Weights of a small image colorization model.
Model: 5.91M parameters, 32-pixel images, arch unet, norm batchnorm, activation silu, widths [64, 128, 256].
Training: muon at rate 0.011, 13200 steps, batches of 256.
Data: trained on photos of plants and fungi (iNaturalist), 22605 training examples, 149.5 epochs.
Rows from block 3, named by matrix and row number. Rows with one number belong to one channel. Each number is 500 + 25 x the weight over its row's rms, rounded and kept within 0 to 999. All counts start at 0. Numbers have three digits each. After the name is the row's rms in percent of the matrix's.
# convs0: first 3x3 conv (model.enc.1.1.convs.0.weight, 128x128x3x3), inputs 60-74, a 3x3 kernel for each
# convs1: second 3x3 conv (model.enc.1.1.convs.1.weight, 128x128x3x3, transposed), outputs 60-74, a 3x3 kernel for each
convs0.59 102:515527505503536517507484487520499476536543524534509551529536505502501498499483468485442514459441507475475531529506531543544518530548490535556541510455515488474494519529502507525511494497531462465511481483481487489499495538512513532540502510493525513557524506552518542492477495529534544541521498506501521519473479527475458513526521550503455499505471483479484484480472491484495532517477494549515480517543520
convs1.59 098:493457498458462495476483471480529559439528529447507510525510489467482478451455476486460447526477451546506499470445467534481480510503462442428507462456492503534517513509509531547510536556528547486472494474485470490516480498474472507492445523489502518540487481523555473519484535545472480511473498491525548521454529520488453505501458460537508469506479480483460498504501523523519531509515489481481512497497493
convs0.60 102:531518478524541501495535505484459459494491484513516491462486472480511495467465450492509494446469456472475479518525497502493490521525507494501468479482496466483463491504502479459465499503484448434510470447518483489569484491505504493495518511511471491475496508504501546533480505487485507489505505495501530487516586495507539466477491508508489515476460487525514482481484457456448457527509499491484460501486468
convs1.60 110:481448509479494527544534541495456449530507471505480450522526519492484485484459467527505506514500513492501508450465469477506511489506535521491498515477469508504489482518524461475493504496503471506480458480479506520496532526535530540528485510521510514513503512512494500485502498485500516493471501490490525562520559575521520528517521467463516495518477468446478508467462497506490502516528516501516514502521516
convs0.61 102:525509479502488492496487531485514511501493481496522518491506506501496519507499475463481504479513545467505531529502493502485474477489492452464485501518594489470540499486504487489490508476504502488510510504491514484481509467477504492477499486481498518507482478491484493487491518550520525489503467462535529501499469474498463526500500490533498514523510502518520485485501502516539529528532509494471464478479464
convs1.61 108:551528500519503487498482513479501484506522508487490466520522541529530497510475459537530557515514531536525528550553535529563551518544540500484502555507485497513531515496481529533504530519505532518467531545462506533465474470485486477502511512480535519529540540520545560545496495498503477509512502477519487458516483486511493522456471452468498502445476513491509463523515512473488484502505526511487460487504515
convs0.62 101:515486486483505496505503499479491524496457450481542571515497489539513531474470497509529488449460473533567521525498512455459480464473471523501482495481463518473463491486476469483450436461475524551536484494494454477487470466522536533525483490493555515506498493494481474499493515486517534508493507494461491485527518505485507508491465475504494484488497475527508505451465499566561524479481464435436477530564533
convs1.62 106:506492509465493522470504515487475488503485502545517502544571573507504512468449458533517518531513494532523514478465461503502503492498490516479496537515495543521537493495512515520507492506512556523513504482474471457474511512509533515510513507493492486506498494505497483458463475475492490467505495489509510517454442472492488501501496500498495523477496527463464452489476493491487470476486484484492479479493527
convs0.63 105:530574454436592577495525515547523459506483485508472534477489498465472505486478462480483492494458508475518500514490515511538499483502510446518515503463491507464478474486453494478492485510480489487493504508449481531498504504487481522526460495517486456515515482462544514485480455522474515489476509504464635455436540541474470562466494520481486523521496473499491479515454473476510505509528491526496510533526501
convs1.63 086:513488525498526527508566566516511478498480484480523515518533525521549544556515528486496523508492514544493513480514506497481486509525490496487519501476455494494527522548514497521518518493528506534505481520486457477490489505513504476505488492503458479448493461457516470433496517502513507491466499477522509494531525519551506542535480495503478470492498462525493490494524485491464531488497473512521488510490483
convs0.64 098:467464485451448489464454458494547480536547477556489511492481492513513532522551555470445504538475538512488516531497485488487476489477480505541534514532529510560556513516526506491510490492493485517518516553503563551528488504510496467472508500501537520525500493499502467486489476517531509519533490491498486489473488494488480491503499481509492473519500486509495482523473505486494501480472466511498480493494463
convs1.64 096:546565557535525509510508497499494491513471468514485480460478482486482467506497463465510507478509505490523502516532540521517531521519514474446503504449502533463481507533502491535512515538573506493481517510524521521523484472469476478500466507487490529510470509521480466539508478492481483467501477484489506502509480470490496502532522510523502543491462487494485501525521516497522504541525527505501536513488531
convs0.65 099:521480486512498507490494518486481491475501527510549544497484489515518492503518511507477456503489444510497482454461467500498492502501505528574538487529539506489466482476479492499467479492492460466461485484498491528516527502506487505508492498533466483516459496490468488528511510493491477484528528503504483510504518511504489500469504553491469530492441457498462457552517466545567517475464419514527474559581539
convs1.65 109:528508493499495485506522502504483529506480538495503533577532489530520515513502520509471490530495482508478474509487475535513486497495502448465493497493486517477490507485481544521517516507505511500485480480508501496501460465473511495480490463459491481481508514509491498493474501501499507497495476461544508509508513551471438500507489513494493483479492491487480476494493490484462479461462444498497488536541500
convs0.66 103:518507477524527490532460519528496472503483472539539474463454490509536470496480506462497510484471458494489502487510486514517487490499525504495428472512653562573420493489494494499523502506500488467507484500519512503510456515490496507536504476474495519507509537521518573522493510528454481503487467481501447463488499541540493455475546468559491535462543493493485492511474491464483516524498554471479482501535564
convs1.66 089:559529539508550500536545536514478494504516531513501488473525518508497533513578511518551537511525498499524515506505525476492486487477519487505533539493492497496540491470482541527492542550526492488468518495475474514475506498496479516527520471501488469447478491483503519462484513466490473503431461454523514462467465482522519509480472482522522478493512547539513499474513512506472496444492509484466516496525530
convs0.67 095:509494460478458476498500480533497485496474508479501510493493490495490488520508508505486471496494483508491484517541575492516547475487487490495488550543544514529518475473485490486487500498518472460467465462466496455461537505510518500518503517497539537556536565584495519564519491461544504463539519508528504503545546499523513492541554539558542511542532517472462463450490507480522531530525494524536526505523525
convs1.67 092:480479472526531525521547548535531519524495474497467456479476488522527535523548560461468481488499502521522507496490501477470480478468463481492491447452487498452481455451463511501470501503485479482502492465486563523517493487468521510506512518518526509490461492493421422451525515502520498490499538525504540539496517531507502513494483462469494504478479519495477487522515508536538535527540552514517529487494511
convs0.68 098:467492450484499462479464452506507509459499512494512483490511500496479493490487481417474539447491525461488515526509451534482460526507458482483533489506492539531533490514481485467509496473487461476510484483504503483535536553535502526533465518514492535547532535553528521524484477493454473496484486465472460472469453468475479470519500475523466479486447467489489522509505500500474498458475521455483512485489514
convs1.68 101:533499487526492502488501513502498488515532469522511485509525486535500470496491473473505460471505477455511502496490509510497515525508524482488509497477566480505486492517527494504504520507517492512482510519458517522452481472498474461468500470498450472478481482497501475493452519526486542540524518516506533485485479508482472498489472493507503475532502491523494507496507522498517535474503475463487500456478491
convs0.69 100:513488500494484469462465475481452483488449426562559472538526510491507498469469513551528520510470464533498462507529536456481511465462493528527460554538533481520526525517509499490498491508517477512514483515519478480503494496450504514501487490480527529537511478481481501479521506499511491480485475466514483455508506503481516522476500496493477497505498487485480520534502474544533462475482507497485483510465483
convs1.69 093:491492469505509485479469476518502499551525516521502528475474503479490480531532535521513504523533503503520516472466513534507491522484485494494525501530510487506543473470481484473470447452486503512481473519493484476465472464463512497506555505490520484473550497515482459470471487476497459468487462468487494469502510507497451468527494536474479487487500478473454457530514473508509501505504460513506490487523503
convs0.70 103:500530510492511484448494495529500512522468486477444478526541540497544559467515526531491487539511479496457422479494472475495496465498497476529541463492519480490527484452489497496516491503515543521483547523458533485450517533543497550538515533501507523543490530550521548526499498528487484498481481496470486485492487473491490480508516549516535527519517505502508486511488495509502516492508526507512529492519532
convs1.70 106:502517491475522485489504481478501518487511522521537495521520497481479491508547496524543525490535529487497510473486468474486474465495470484484498459470485488484468478485499496511507499540516538515517532515489530492451493465492470462518466484517469429471471473495491489511501526495465485499465491495489483464489496461500505483475457437503477487492481471492509510509514514531486462510535530533553499524504479
convs0.71 103:493501499520546513547533479559538506568552520510519495544496467519504476540515492501501498523484470520486462451467457506476482515472464533523464505526513512508506507485477507469462520475464457475497501497487507513499529506470509506459475486491501500483500475473477465446481495492495494473490482466476476468494512477487495464473470472521499454523502495494479504498489493510496485514504489520497482523513478
convs1.71 100:496497484512477483490492481488493493498496512520508508532563586503522583476501536499494495490481497477481482482471471459450461466451484475546499456502484510510496521506491498484499484495500506517509498530526502500503475491514468486499476480492519504483471481459517483462497522476519525493552516497516528501534520485520515478498480493528498498505499485506510492533507495513518499459457464441438443470459450
convs0.72 101:495506502489512510486521494501513541503518540495563513551487488522515493541532509517492499506483495531506481496480470476489496474501489493498516453485563465517574488479492489476501482481504505482493526485483516480487481503492499503504512497514488497477496501490505503492520518500501496477478488461495456481485495488503498493516487508523469502484474491454475483474472458481488485482466459511487467510496448
convs1.72 103:521514514528538511514496486497491512507504515527522518494510512541544570547538563501486488485464511492472501480487516473473474510491475509532512475476534462463489541522537517497531493498540479512502511506470505487451464488494481502514506534493505490481540552484555555476537511511495524514517506503485503508496497499484506490514533522499510499503500500546511491524492476523488489521519539507491509516486494
convs0.73 096:500515488544511547495556531490499506518485512539482508460465491490484514484475473507498488501508479477481508485511525451530548526501507474510498522495478461470485519489522517503499464494501494471519495493508495513497514513481512508483503494496528513533496506502463540499524515488494475460484479491466497507531455518526501541510473559503471518516458440502484486479497482493489489465510519486554489515553461
convs1.73 083:496506533532508555532521512488531504489482453445535505517533501484541466501548520497484477491471475497474486473487479490496498486508520476481504478479480532502522518505488516539483508550520555504507502495480504498468509521522486466540499464478478486477485507482456476464529503520518470518494480506469531472464513487491490494538481487505491466513542481498506497526514500509511503506514505537516503545500505
convs0.74 099:519482494517503502486492497491527519495519512451495524522509517502518546541541543462492466466486496463474481476461445483450420484466482501540524531563584497509483481503496481503495539525519531473504490504544464493500461491495538531542533517548490490509527514490508496507516479464494492511429448462456456485475486481515491481502478499500480493494481475472495481500519511482467494477515507484507517495506504
convs1.74 080:481517537495517482514508478469472505471481512492508493446458468500497522454442475535519536507512525490504515485505495489504480481522503515488480466486475512503529496495478492498489469487517476505491465491465497508460486464476441456460503521526500517504491478478526546520473505498463481480502494501523492503508470483519532524467446460458503456493528517474486484494473473532507501537540505521518499500514531
convs0.75 097:500518488493506486468472453505466473523476518507530549517511519466455474521492503448466467512542510493514484488484459486506491498510469498515512492497495519512495459459471503488457490552504490489493506497481516515516514508497523490470487472500504485466497453427500517475527492470495480473484466443462463460485484483462472480502488475475493481494485498459456473513515536495500519489487479498524550493523552
convs1.75 098:481475449477519509441501507515472495509514532519548547544526512487482510464470508505488500487490499498480494522489456515498481539542547505505497510490499501494505497531513490507493508496518484494493496482491478438451529519470483478477469488471476496507486487510504501519497532539480506493494491512473497446512549504488539494540493513542537543521512520506505489473485483505517518468503514489519517508516525
convs0.76 109:487513531481589611484623651473516530510523510507511513529485450518490495466478519465472481491492486494484517498494508530500505527498492469497475511529492505506453477503508468485503491509512534527483514500486494487501526516478516492467467459474490489493508516477492489482468480483533513492558546489473467491434521593443601597520487480502499477488474488508510479490508500492520516498518488492518482506499505
convs1.76 110:442458478490527517535530502487468484495492532472476530509497498501502517518536526506519508505526495519519503506483476483479449465478475490504468506526535468481473487495516503497501498502480486528521490490514542484489474516520479522533457483497479488477528517513525527539493515526513497505484461456467495526481539509505521477488482478488450514455479460508489456484468466477498492501495509474486503501444492
convs0.77 091:526513494530517540524548588532518514518484501536476472536507529512487504537518514520506519519488490486482480499505542494494532516510511553528491542532505539508498482487488506508509491515533514518514514514540527538562507531510514515504519518517507511500464475484482450439473480488469477494477483508495487471517505532521511534471521495474514493487484512498489503492506502460486483521494499475458477457448490
convs1.77 096:456484512480510533500539550458508472467516482459501487460482471459490497490505500520532513503503497500502489542555546506491496459451460543511475521503468505503465439458488450455474465458467436480477454489496524533535475488501464480490487477494581524481561532488541525483511512511484480503497493499552520507535498494524498502466483508474482514502506540495473477487476466484476450545523515572557516541532514
convs0.78 102:483508524509504523513519525524488474536494501532525505516508484518483479491496499472520473432484449436502483534526523529535516526516489482467486498491481467457451491502473505514490536522490523525503497525503493544510527492515535528558519527536481494497479490490460476485475459505513521538536549552490492468488485480483474479499470475496450450460447444540511526528523503535494457496515553499515537498529505
convs1.78 121:513490473522468465486463508515489471503492508453483533456480461507514510519532517510513521509545567523563575448462471490499487518507513507532521520506489532510481481473473497507504530545536488475491487462485500465506503500477526498490525523491474509522487535529465503525474492481490498448510483464473465489478472488481499506495503527497531545490514530505532497494524504460487512470509526526539509544507468
convs0.79 099:501525511551534510503529505537500516511493550479531538500502518534487502496489518508463495506510524521507525524525492500498479508490467530511501522511492508518518521535489557531497502531520498531527499517509487506504449481468451465456497481497510495502483479485473463472467473465490476502524522509478489459499483475515517514542508503512485472528517492501520552483499510486479487509475517535518532529538513
convs1.79 089:475478475489492482469506521521462499527511486514485492509484490498500497488480521480512504479504488514513503498484480489473489496477494511505538489520494519504480463471485482489511465452482522475438518471469509485493491495508510535542531529506488512491509506495498511515481520507488515488472484472486499516496494540502508524487445497472475499438453495486490507512477491515474493548537535501500489529507496
convs0.80 098:494457485497459525494492555513518505492537506498526466493538498514534519476510530473478480497463468531455463491483462465494483490536509495504504492454471493463537508467488460492518479506519493494501520528485527529489507485475537487514491479506479475484474494493489530510504547536491518483495490445504509508491504507471474497531495522472494505489509537501463477519473488552509488507492489481473513476499520
convs1.80 083:509522549510541485503479480513498516520519496498529443482517501510524455553512487543512466515467451478468479511484506489497499472513499487530508499532521477516522535484520508485521499486546501508533508531531509524530443472485494525498555548484551503487536515527478500489485477485491495515495531495513511513519525505495505493511531499521492554474543495503520497526492508513462486554484476534478477512481491
convs0.81 103:488507519503512505518530497460504530450497523458513523493496477507505509488489512450479517454515538481537590499526514491523536491503486478478463539481468557563481515512525506497507506520517514505503536508512524537503474490516469488501485510486470482511518495480549504509504529575473501534455472453520515499508487455505507481509496466516492454510491482475518579463531571449491537523540565496522568455472532
convs1.81 118:489440458496470480487486512551498499539504500526507524486495507487503522497528529493437426494452450523485487502526533476481503464433451498532520483488498510518515497488506503498501523506498485476481448463493456494511494472437464479463467497508496490478496510494488500480528523522523500467515474447471454471483491490493512510513512472497533532516519517506503489521515514519550557482490470501518521505527545
convs0.82 096:480497504480509488486515470478433462544479436542580480494525481501491469470505509499504515517480488536508460473502501495484553510479541466546468449500508508512496474512474481476516546505516485454517512513482503481480493492462504516508483495510483540488478521551500486545504508477470468485459482492503476482489496490478488477467491492463463481539480457507476497550509466528536497491459512510475474527516485
convs1.82 076:505511507494502504479484492576507505539486474512501495472486502529518477506508485518492476518502484453460471524517510507519510518547554504564512482495541527501544506492515479496507497499486505493507475485485517512493486484450518507462527543504531544506471502521457488488485471501487526517468504530519500492511545542512464508517503510517487532510518498503503496529518477502496472494505456474484452472485467
convs0.83 090:505516529508521529488498510484492493492478482492511485520524506522524493542514473445484490453479485424456472484484513493499526463489517515513541503498530531516495490511491479500513508508503481494502497477516512471503507523509516516533518520551454454513471490517459461464475493499464474482504496479475490500488500491474488479511527526525545518491499480494481477499472468494471461507474474480467470495479460
convs1.83 102:454464508459504547474506567465502521474520552484510508512539504476510510455475501495492494509507482496497490512489482512488483513502478502538509461509527481490497513502511496485496466446454499511485481509501490494490471484514476456493499468495526525514514514497519541516527558548499524528510510521522491512542527537519514523464491489481527507479513511527524504538536500532549503526489460543512462539528468
convs0.84 104:501480488496483496474491489495501506514518545489532562480481475481470481500474456504486422510498479532509482483473511474459500499473522498510539511465550548511483481538469477552497459485515497501542489506516493505486500492511505528521503510528509560569449470499454507474473492474487490488488455488474501501448476510446449501503498539495495505483530526498513471503534499520544515488520501486513532458471533
convs1.84 105:566548536543506494515493482483506529493493522508518532506487441499504490452462514449473506455480515475476506495461473519471491523473494465487523458494491455491497498505463507484466544507509502475527483466507451492490497505494502492494485493458474469555530503529482512519483518474474526509500536529555497490521500510522486539452437478507514499511541538493523483512539550535533545514478484511479491513510494
convs0.85 103:524489505498480502464463504499492501515539555512480529512497531482502473472483504478452493466533534446467515508558517522527486480455436495505524509477510517477511488485491537504488500493486513508479537539497502502502500511457495492451503495464487495500491496551504515520484503459521523485519511520497509504530503499555508519500493522497524480510512489529505509491509557453468488484496495517516526449474501
convs1.85 114:505484492535516494517496476443512506500476514478486540543537495560524536438455492522514532457475520457464516506494474470455476479481494504518514501492535475466495526512481520500439557525487494473459499451479511469478507525556495504512470471475494485512513490511595539537492518501468537498485501485450485481452484455504469449512452496517476470555516513530539522478524477497507509490497498461501515478523471
convs0.86 099:508501503501484463481469466493484476489484463518530483464493499455501536481501500487466417527508467511485430515526524504509507495518502504503461511493471478491487493498482470495485452479476499523491513512491489491497509516489511490466496493492505495486501528508482500492475468497486473471468513507523518514501499502531522506475479494486488498492466483532513479548535496557539477505487494530519525559542524
convs1.86 120:502502506489490495467498494509491521487493503536526524499520553513519519475481489498511536484519542488530545486479491478465491487479493506498522496496509496489503472477484507529537521530532490480472496473472471471501532514502523522512523530483511526514496507514490519518488479467474472475522511505483477451513505474493490473530519517495478519485497516476466477489505496513539505519551538529516470505484456
convs0.87 108:501484503499469506517496481483484489481478488477466479493489496505508507523495479448481511457461477467480473543532503524498485507485488504548551502519525513509482477510499454521543457507526498496506488487497492498499507486487491494514468492509484513511453538568435511542477492503484541541479528513495498483510487482549500465498494509498462477521487480510520509531498498511481515477535512505503477487472479
convs1.87 129:528485502499475495482497509520490489541507490540497511499497457501503476514497490495505520489511545489520559466498491468489462487483464499529511488534519483480482502483483488514502468491498486506558470496534483493514548549510515531516512529508491472496522521517531542535497487525499474487490477449459461472456469506477468502525494481524467465506463474486489483503483460504471438488493529492508515486487480
convs0.88 101:534501505490508513456498475497456497510500553476512501493515486491494488485503550464516511456491472483506479516580548509495484497487497553497462556518444486522508498493482488482491502502485538510508490501491495507526493471486485476502485465511523515498491523502524514488509481480526502531527485507490537502492481491467457498540496485509508490475502528468471524440515553510539515447478528444486530433483544
convs1.88 119:486464431462464506464493548497545508558517538536506573503523500545559545517530520478462502483474487477473494455456464481455455471460459482479515474507510500477464480461486522523512536524505530498490481469459502486487494513498475489470472495472481479495497512494504537490484491503520503516527474492503493479506489468484507472542503457544523467505511491488487473494496501456476498509486489462491516488521508
convs0.89 100:477484474508522521527524548518558540523578550507507537527519462510525499488498489472544552485535577471486538476469459512490491508514504534527533532519565525486522452486519480502523545532498487533520466516510446491474469472482485487466502471482538543539536545565478482491440443460460453449469458456518465458496472473506503502512515522527522537523498513460490534459498520474478492478483566462491534467492488
convs1.89 091:499485483487491495470486521465480499467483490490488476468488505489498507556538497528503483527500484492483478520557568530548572530543558528528537493528548484486511488486492485457444524492451501522521479475478474467473543556542526494485519501486518498497505471467503493492527552552473535536460481509519490492498479483489484478496507484486506481489511514478478513489480497518504500454486477459465465475493489
convs0.90 101:503496481513473512515502498540530486517522512516506469476498507490445488549551489511500465486506526470446463469552540453489563493456463477509512603522490491609522468518526500479513506480487482469499484486518492447505484521527480459502504508490496502489512551526479490508510507469463502473448511480468501504529499501504507495589486497533578489507572564492497480458498520486453489509503503465514538476484484
convs1.90 103:508532505515552538495522543510521478534523497496489505481496514530519547491455486538500514554534485548537479507487498463469498418441481515452522495507474541496484498519500555508513578549528476497506485486477509507465493500503494486490504497534512489470505506444549538510491506490501500519515468499503507535516529451529534498494465459520517481505535555508521544503496493491507482480463456498505494483503522
convs0.91 103:494515505473507488502522535493487494520484541493521488496477490506484487506511511513503496548538525523537499490520477509495492539532526545514470545542545517507443520477461496466482514510540475500493466503495494475495500528514502458489480529526506500484505506499476451471514500533489496513469500504488501490493523510494511505522499477476470506510520493511529481519523505493519502535499499528557493517549501
convs1.91 087:497520511536532490506490482492458513479485476498484551507534495526522500495485471491502520475483527477490494526519492517501466495475429458506492465488522500492435511494490502491480493517517495519546520508512531490495477506504478523529510527535494485498475493466522516512475491522463495495498493513536496476470467483508507529542488496517501457505465475474482481499498502512490512470481472494467505493507487
convs0.92 099:476496500507535533520493488557556540536526510494504517499510523531539544519515519541547540536518535481477510504486454511500486517528498508488485517503508479511510521513501485505523487477494525539504533494469506491495438447477465474457492474449520528519511532524515514502484503520484513525470470508488490490507496501497502487501478453514509482492487485551537542540539549476515508545547542513516533463491498
convs1.92 094:456475493465499494481500495473476485447472486479467475473496499519525507499515523492491473463467470448460474514515517511534531520547538477470488452470471470483498531518513500485504484479510470471489482469468527488470582556525506478468484477479510503495486489510474502524511512520501498504510490503510500504538512487519480457522533523536525507520520508470477497476480499516507528460475476456465464450484494
convs0.93 103:504505490502548541468539555548588556476530575454498525495520558489506558536515573523497458526541498502525513518476463559489472531472431489463504505466489471489517471503520473486507498483510521531518517508519507512526469528502479486505483464505537513507553525494550500474505536503479510486492494479472476496525512488498535517520498473511498484493487485514545470460508504461470522547506439533534449491519508
convs1.93 100:435488483473489471513495457487511560470485529438462480489501489491519501474465503470466480480448466473484435518483441515518453484496486526482483493483491506531525511523531526517514515484496490492483496500471505509477486505520510554521462513552504511559511525563517504543508513532477482526486464516494496502477512487503507501502488468539516500521509489503492491481494523488486499469476455510479469493491445
convs0.94 106:489503500503520537504518526498512481498511495450472475565589572555565536511512518500510485491497472464475477465466503523514542523535570554568540526543521522504477523510515530516502521528508481460474480473486492484510537525539520502516510511518467491501483480495456460475499507518483475493475489480471477493459471495452461486500498503473463472493488503490465460489481479491488502469465471486485489507491496
convs1.94 111:440444482444451473465484519499497525537537525535531493463463487457471479497513483503535526471502508499508517487533522519552535537552500524526481498523478463489501514511497508536511464489491474488494500493502518527532529517479519478462492490479494439422510470459467460454454477497454451453486463472476485486494499520483524544496506500478500522502493502483470473515475481541514476481469473492516531478510537
convs0.95 100:541526455482450503478478501427473475438459549541484455493468432476449499465532527503529522473528502480465475505459469479517471511527483504472499501486473508502524510494470511494467525508510494492520479507469512485509461489533477476553513500476513484486517489485480476495506518538492523502462471448459506536495482516523516504496486532479479492488466501437538539507484490522453475515547480502499489506476489
convs1.95 093:520499515498511521537499487524530474503501579526553500554518519495551529557522498481483482508494502516511528513510527510538540518542522529496471503539494476496518522535514528518497491474492525526513528501519504509523467497515479519511478502502471501506473470500479510480501496503494460521481493510477481473487548504496545509500521503519519541510581528503510479511517506515469508504498520494505458486473491
convs0.96 100:525520538482465499439436470476494500493497493566519479503571576503563561521521537464475501481504475492497472500437452503458462518534539505522512472506519528521489504525498456462468452489474458502489483492448501485492505521503511527505479498465499507488488501481524476492523546501504511535514505534555576537488495506444461466478482497496490489542516500466476499507506498506507487472468488477481490484479490
convs1.96 102:476487515501480543471479547478481501521483516529489521505519508497526539473487490543540523531502517526495508477487482482462448470456436499515473505481502491487493471476482526519501545565534480489460478458460469426477482491517475481513491488526551500490524506481539485501521471477463455430491464445504502471500498532498504524476457484472472468512479496499471514476490503516500516508542529486519512479518502
convs0.97 098:483499495490503472502484469489505500515511532506494464469502524452480493483477492510509489496514467475487495518492494508491507474482478522548498511568509510499526555497521558556484491559558494493523492466534499508536468497499463498458511559484502538450459515553464432482472474449506492461481526523492468495479479465458468472450479492485483467489465456484476501480492469471504497505490487515483480520506486
convs1.97 086:526512485522518504538524465516502475539524500508542480485462487479494504512491486508545524490499513487493505459465486508495474528521510500512483485501544486501463466454486485501502479516551490525496513547519494475483505505483494495520488498498510492477491504517516501496529577568508535532513518501518516472525523510549519531514542544530499533563551594474438476486496484497477497501549538500501482504513482
convs0.98 103:487491511465495524478497525458461475469483481486510505494504498494489491529520511462474467468484501469487487509496478482493480498505479497504495520506495540520503520558551483511508473489475478479469485498474463477474496500470469473474496491480534502451595572461614574536486486485497489515514495507531492488493473472483487508514514503498493492466460468521512510495519506484500484508519510515511506484483479
convs1.98 119:485483472532515516508516523504525517489519499520519542480494497487477481482486466479481484502495520533533539506516520498509506475483477474480500475473496494493470520517504503515498487488480525508522516496491516482481518518516478476477475483503458448443491447414514494452552554565515515532489464491496479493518474466514504485516481467542519485477482477486495516470471504484479509489503515491509524478489491
convs0.99 103:483508488504520481504516515494500468483479477447469455503501497507513522493491506485460456487471458482500488547510496533518491487529521454467471454467458503506482502494499510519526491510514496505508520539530516523513518498502500488507501500512468479487489481460508495457514501494507494491498488448486497526504503514494506505482504503487485523524490503501496463473479458455486461520509475501506487486508486
convs1.99 097:476463474468485486485485501517457439502455429494506467451447491474488482540536532563565570555543563494484519494496507519517526505524513507492499516492469485478495509517517510501502515516502505496508478474469493496502495499500479488470492499482485486477514499497510493490473490502483505497479501485507499498517511491530512504485513528478504502506472473497509521514513514523530532479504518492517520518500495
convs0.100 103:526496521493507525504500517528485468494492532522560513495507516473523540474519559516516493473501535478463521489473474524518492515516491477466485494492523469455500549516506492482456489497534482544549551551532557522488493522456501496463477504495476441466543514498522530548474463499495495483492505496495491493488506499496517503499503500516488497509512491498490484478490507473486468499471472482509507518522528
convs1.100 090:513489461492490493490505501478486493526494485539493488467457505481467486497500480483484484487503500464487497482511503491524507498517494500521496464459482478493483478492498492494493473477491500488509509501497549527500529495495464443472494458514543515516512488506454463450491504458491493461474471502469468437495485482480497457530515490494496469504473492480488491491538547502527530487496527510503517502532513
convs0.101 095:509527515524541517514485520512506504556533491513512476481506515497488497490461495474485522518478464515466450475477425487488479473495476476482490486498488472510480480497491495495478506522530513502506475501512488466465499503485499495495473489464554526489523544519468467528532505535519490490496480470473477475478476489504486481486471496488451481508473457464477499476499517515497493485464490530504492525541505
convs1.101 098:509525516494512487507507482492441459500452489472435481518512520525509502533524521504496475517507471515505488528509486545537500529514501516519534515513486499494462499492490492494484470476461478451491502500528535511511481510526512503514507512515485521527446451502484439459513519534522519538537508539539516498533525525480507517478502518507503511523521497513501482543535488507524513503518499539520496536528518
convs0.102 099:534560573470477531490518501485451465560508467534604575529492461518513481509519511488516514509544524464484491477508497515530541511506545535515513479505546486496501502511509447489516488465509517544530492479478485478487505488473484480476494503515487543519490507511507507524523494439573526487497519528554550548487499529492480456542550533454500532506480506513486489496507535463470511459460459496517542503534572
convs1.102 085:526506528525490523500509504489497554494501518488454478536545540479491513466463455493511525495500509491490479477503529519502516537507511476529556485451495480527520506494481550553526533530539506495484523479486519483509521484502499527561513507511484463505522469460544514494517518487446482483504470476515512510492530523470499485516503486535501522494509486480468480504498488519540534540538516481495488518522517
convs0.103 094:465472473463466497485480482478489494462481461464490451498508498494490475498499497511480485523487474490483478537518513519551543522535540506549567542552532516512500523514462512490470494508483513522502518495510497499519494506516504493493488471499481501495482498472482499471485527521486505503496499465490489478500502485481507497488488509505474511485462488450444434472455420502484475488482441458466450468455448
convs1.103 121:498484472487485488456490510534557568508536544491509516470463462502493494563544543522549548535569566499536537528498490497479492471472494454457483478497497511521546478460438520491443570530476477489498473487489487515504496490505522506519546536523493529542504495479509488457479525514505520497498514517474478523469494496473479460538500499515490471510531511521529505525541549515544565493515531544576571539540531
convs0.104 099:505504490513504489459483482506499491508505479515487489461437464492482511514505519522531515499502475432455477524533532531535544547525507502510526450485504511468488534528554518541562498521536514503507508530529536563559511514508487508492440478481492497508483476514502486488499490469485489477490488495511519526497518520492490496510520523503518522484491509531540525532523531498503513504488456525502500526548549
convs1.104 099:510506485487501503494498502464486513480482525502497522463473499511510532489485486483494514468484500484493489505489512514502515520510532496513510498523523507540536496494465501491488475496496452475493471475480463476469487476491498498515501499512500495538486474506477440456517516486484504507482526539505494485508501494510529524481494523477467476509490480495482465453473467458467480498524561467470508479472482
convs0.105 102:504482476495498485493517517484474545511484523535467492506470483493490519480497528445562593412527573450505553470463484495494492521519503530518524555545504582583486489471477479458472499466458495482485494484457490503473500499506501487512517508492437483506480474470511553489510505504498507492547496480483462497484446489508480493508524509520509490499513488468505533476494554495462538487539572471486546488456544
convs1.105 098:518492497493502487480499522503537504500518483467483480487486476508486498525501484461479457455492482431467476471441468484431457482448460490511521491468462495495456516507496501500494522499473517516519490509542493511564472485480477486485471516524492538538484519556510531536542495502512484515522518537487506498511538501511539491484452436490466448517479449484508521511520524498500516482479509491475484484449467
convs0.106 103:502500496511496484509497511519517490527525511512496489482505528483486499495510500525525502531519512495479459492509496514533521517534523486517522521543529526514515570581580569579556511498475491483479500489501526499494538531521526526507529505484523542530516524535461473472529513471526499455485482492491490498506521515545560547519517496523512500520486479512499489512513517503520515488472457501490493497485488
convs1.106 113:519532552472522546515535523485504528495517510511517509505498508513518505516523500531512503505504484468483454471465489506530541477494508507492502485493508481489514477501520475489506480510510484509511482498499485492482513512499516544523523542525534496488522488467541511487547534526460456479459450468477509492473480480465459453483480499498491479477497495498476469507502506522514512516559585497514552448465503
convs0.107 102:485495483506485480497481485465473580469489564461520510475516529474491490452445441519501472510503486474482490457492480477512494509523494447508540487515557491504516492487516511497496510500506517497518534499541519485567470500512503518527487510499470496516473506515519537525536571500538525477520495462469494488485515499479507475489515536493521512488494482519503487524485482501474488480488494485474487474454484
convs1.107 103:499512516491520507494507506514514519514513501505533515489509538479489486490482470540514532530502506509454456512506521520518539495509520481490510479512505493525544520520536490476481474489489457482474473515496493515494494490501479487511492508509511523507477494476441490475492471463477488506484495499505492501505504511498492521519527535491526498479501480485461465508476493514493515514478464519489468517486489
convs0.108 101:483482509482487498518535534510505515509504529475471495470480489492506498492509503462467453463451453460428446524526502516526515485507486497478479533490481547541493490497526483495529460471513493515523494504501508485497479509512485489489488486490492510507486490494503481451486487544445457527441460541520489498501490486499503513519511506547519483555523484479445463471466500452455508483452484505501527481530539
convs1.108 117:501501481511492493498482482499513523473505490476521481437451466466483491496519525469520550490546563503530546508506507478486499513500498475469487506483488543538513509469459541514494567557516463510545470500533460504513513502499513516521478497495537555547501536525490483486469489483482493497469500480467502505440471491426459493495486513478491529463476513489506525511523545527537547517493487535526523534529529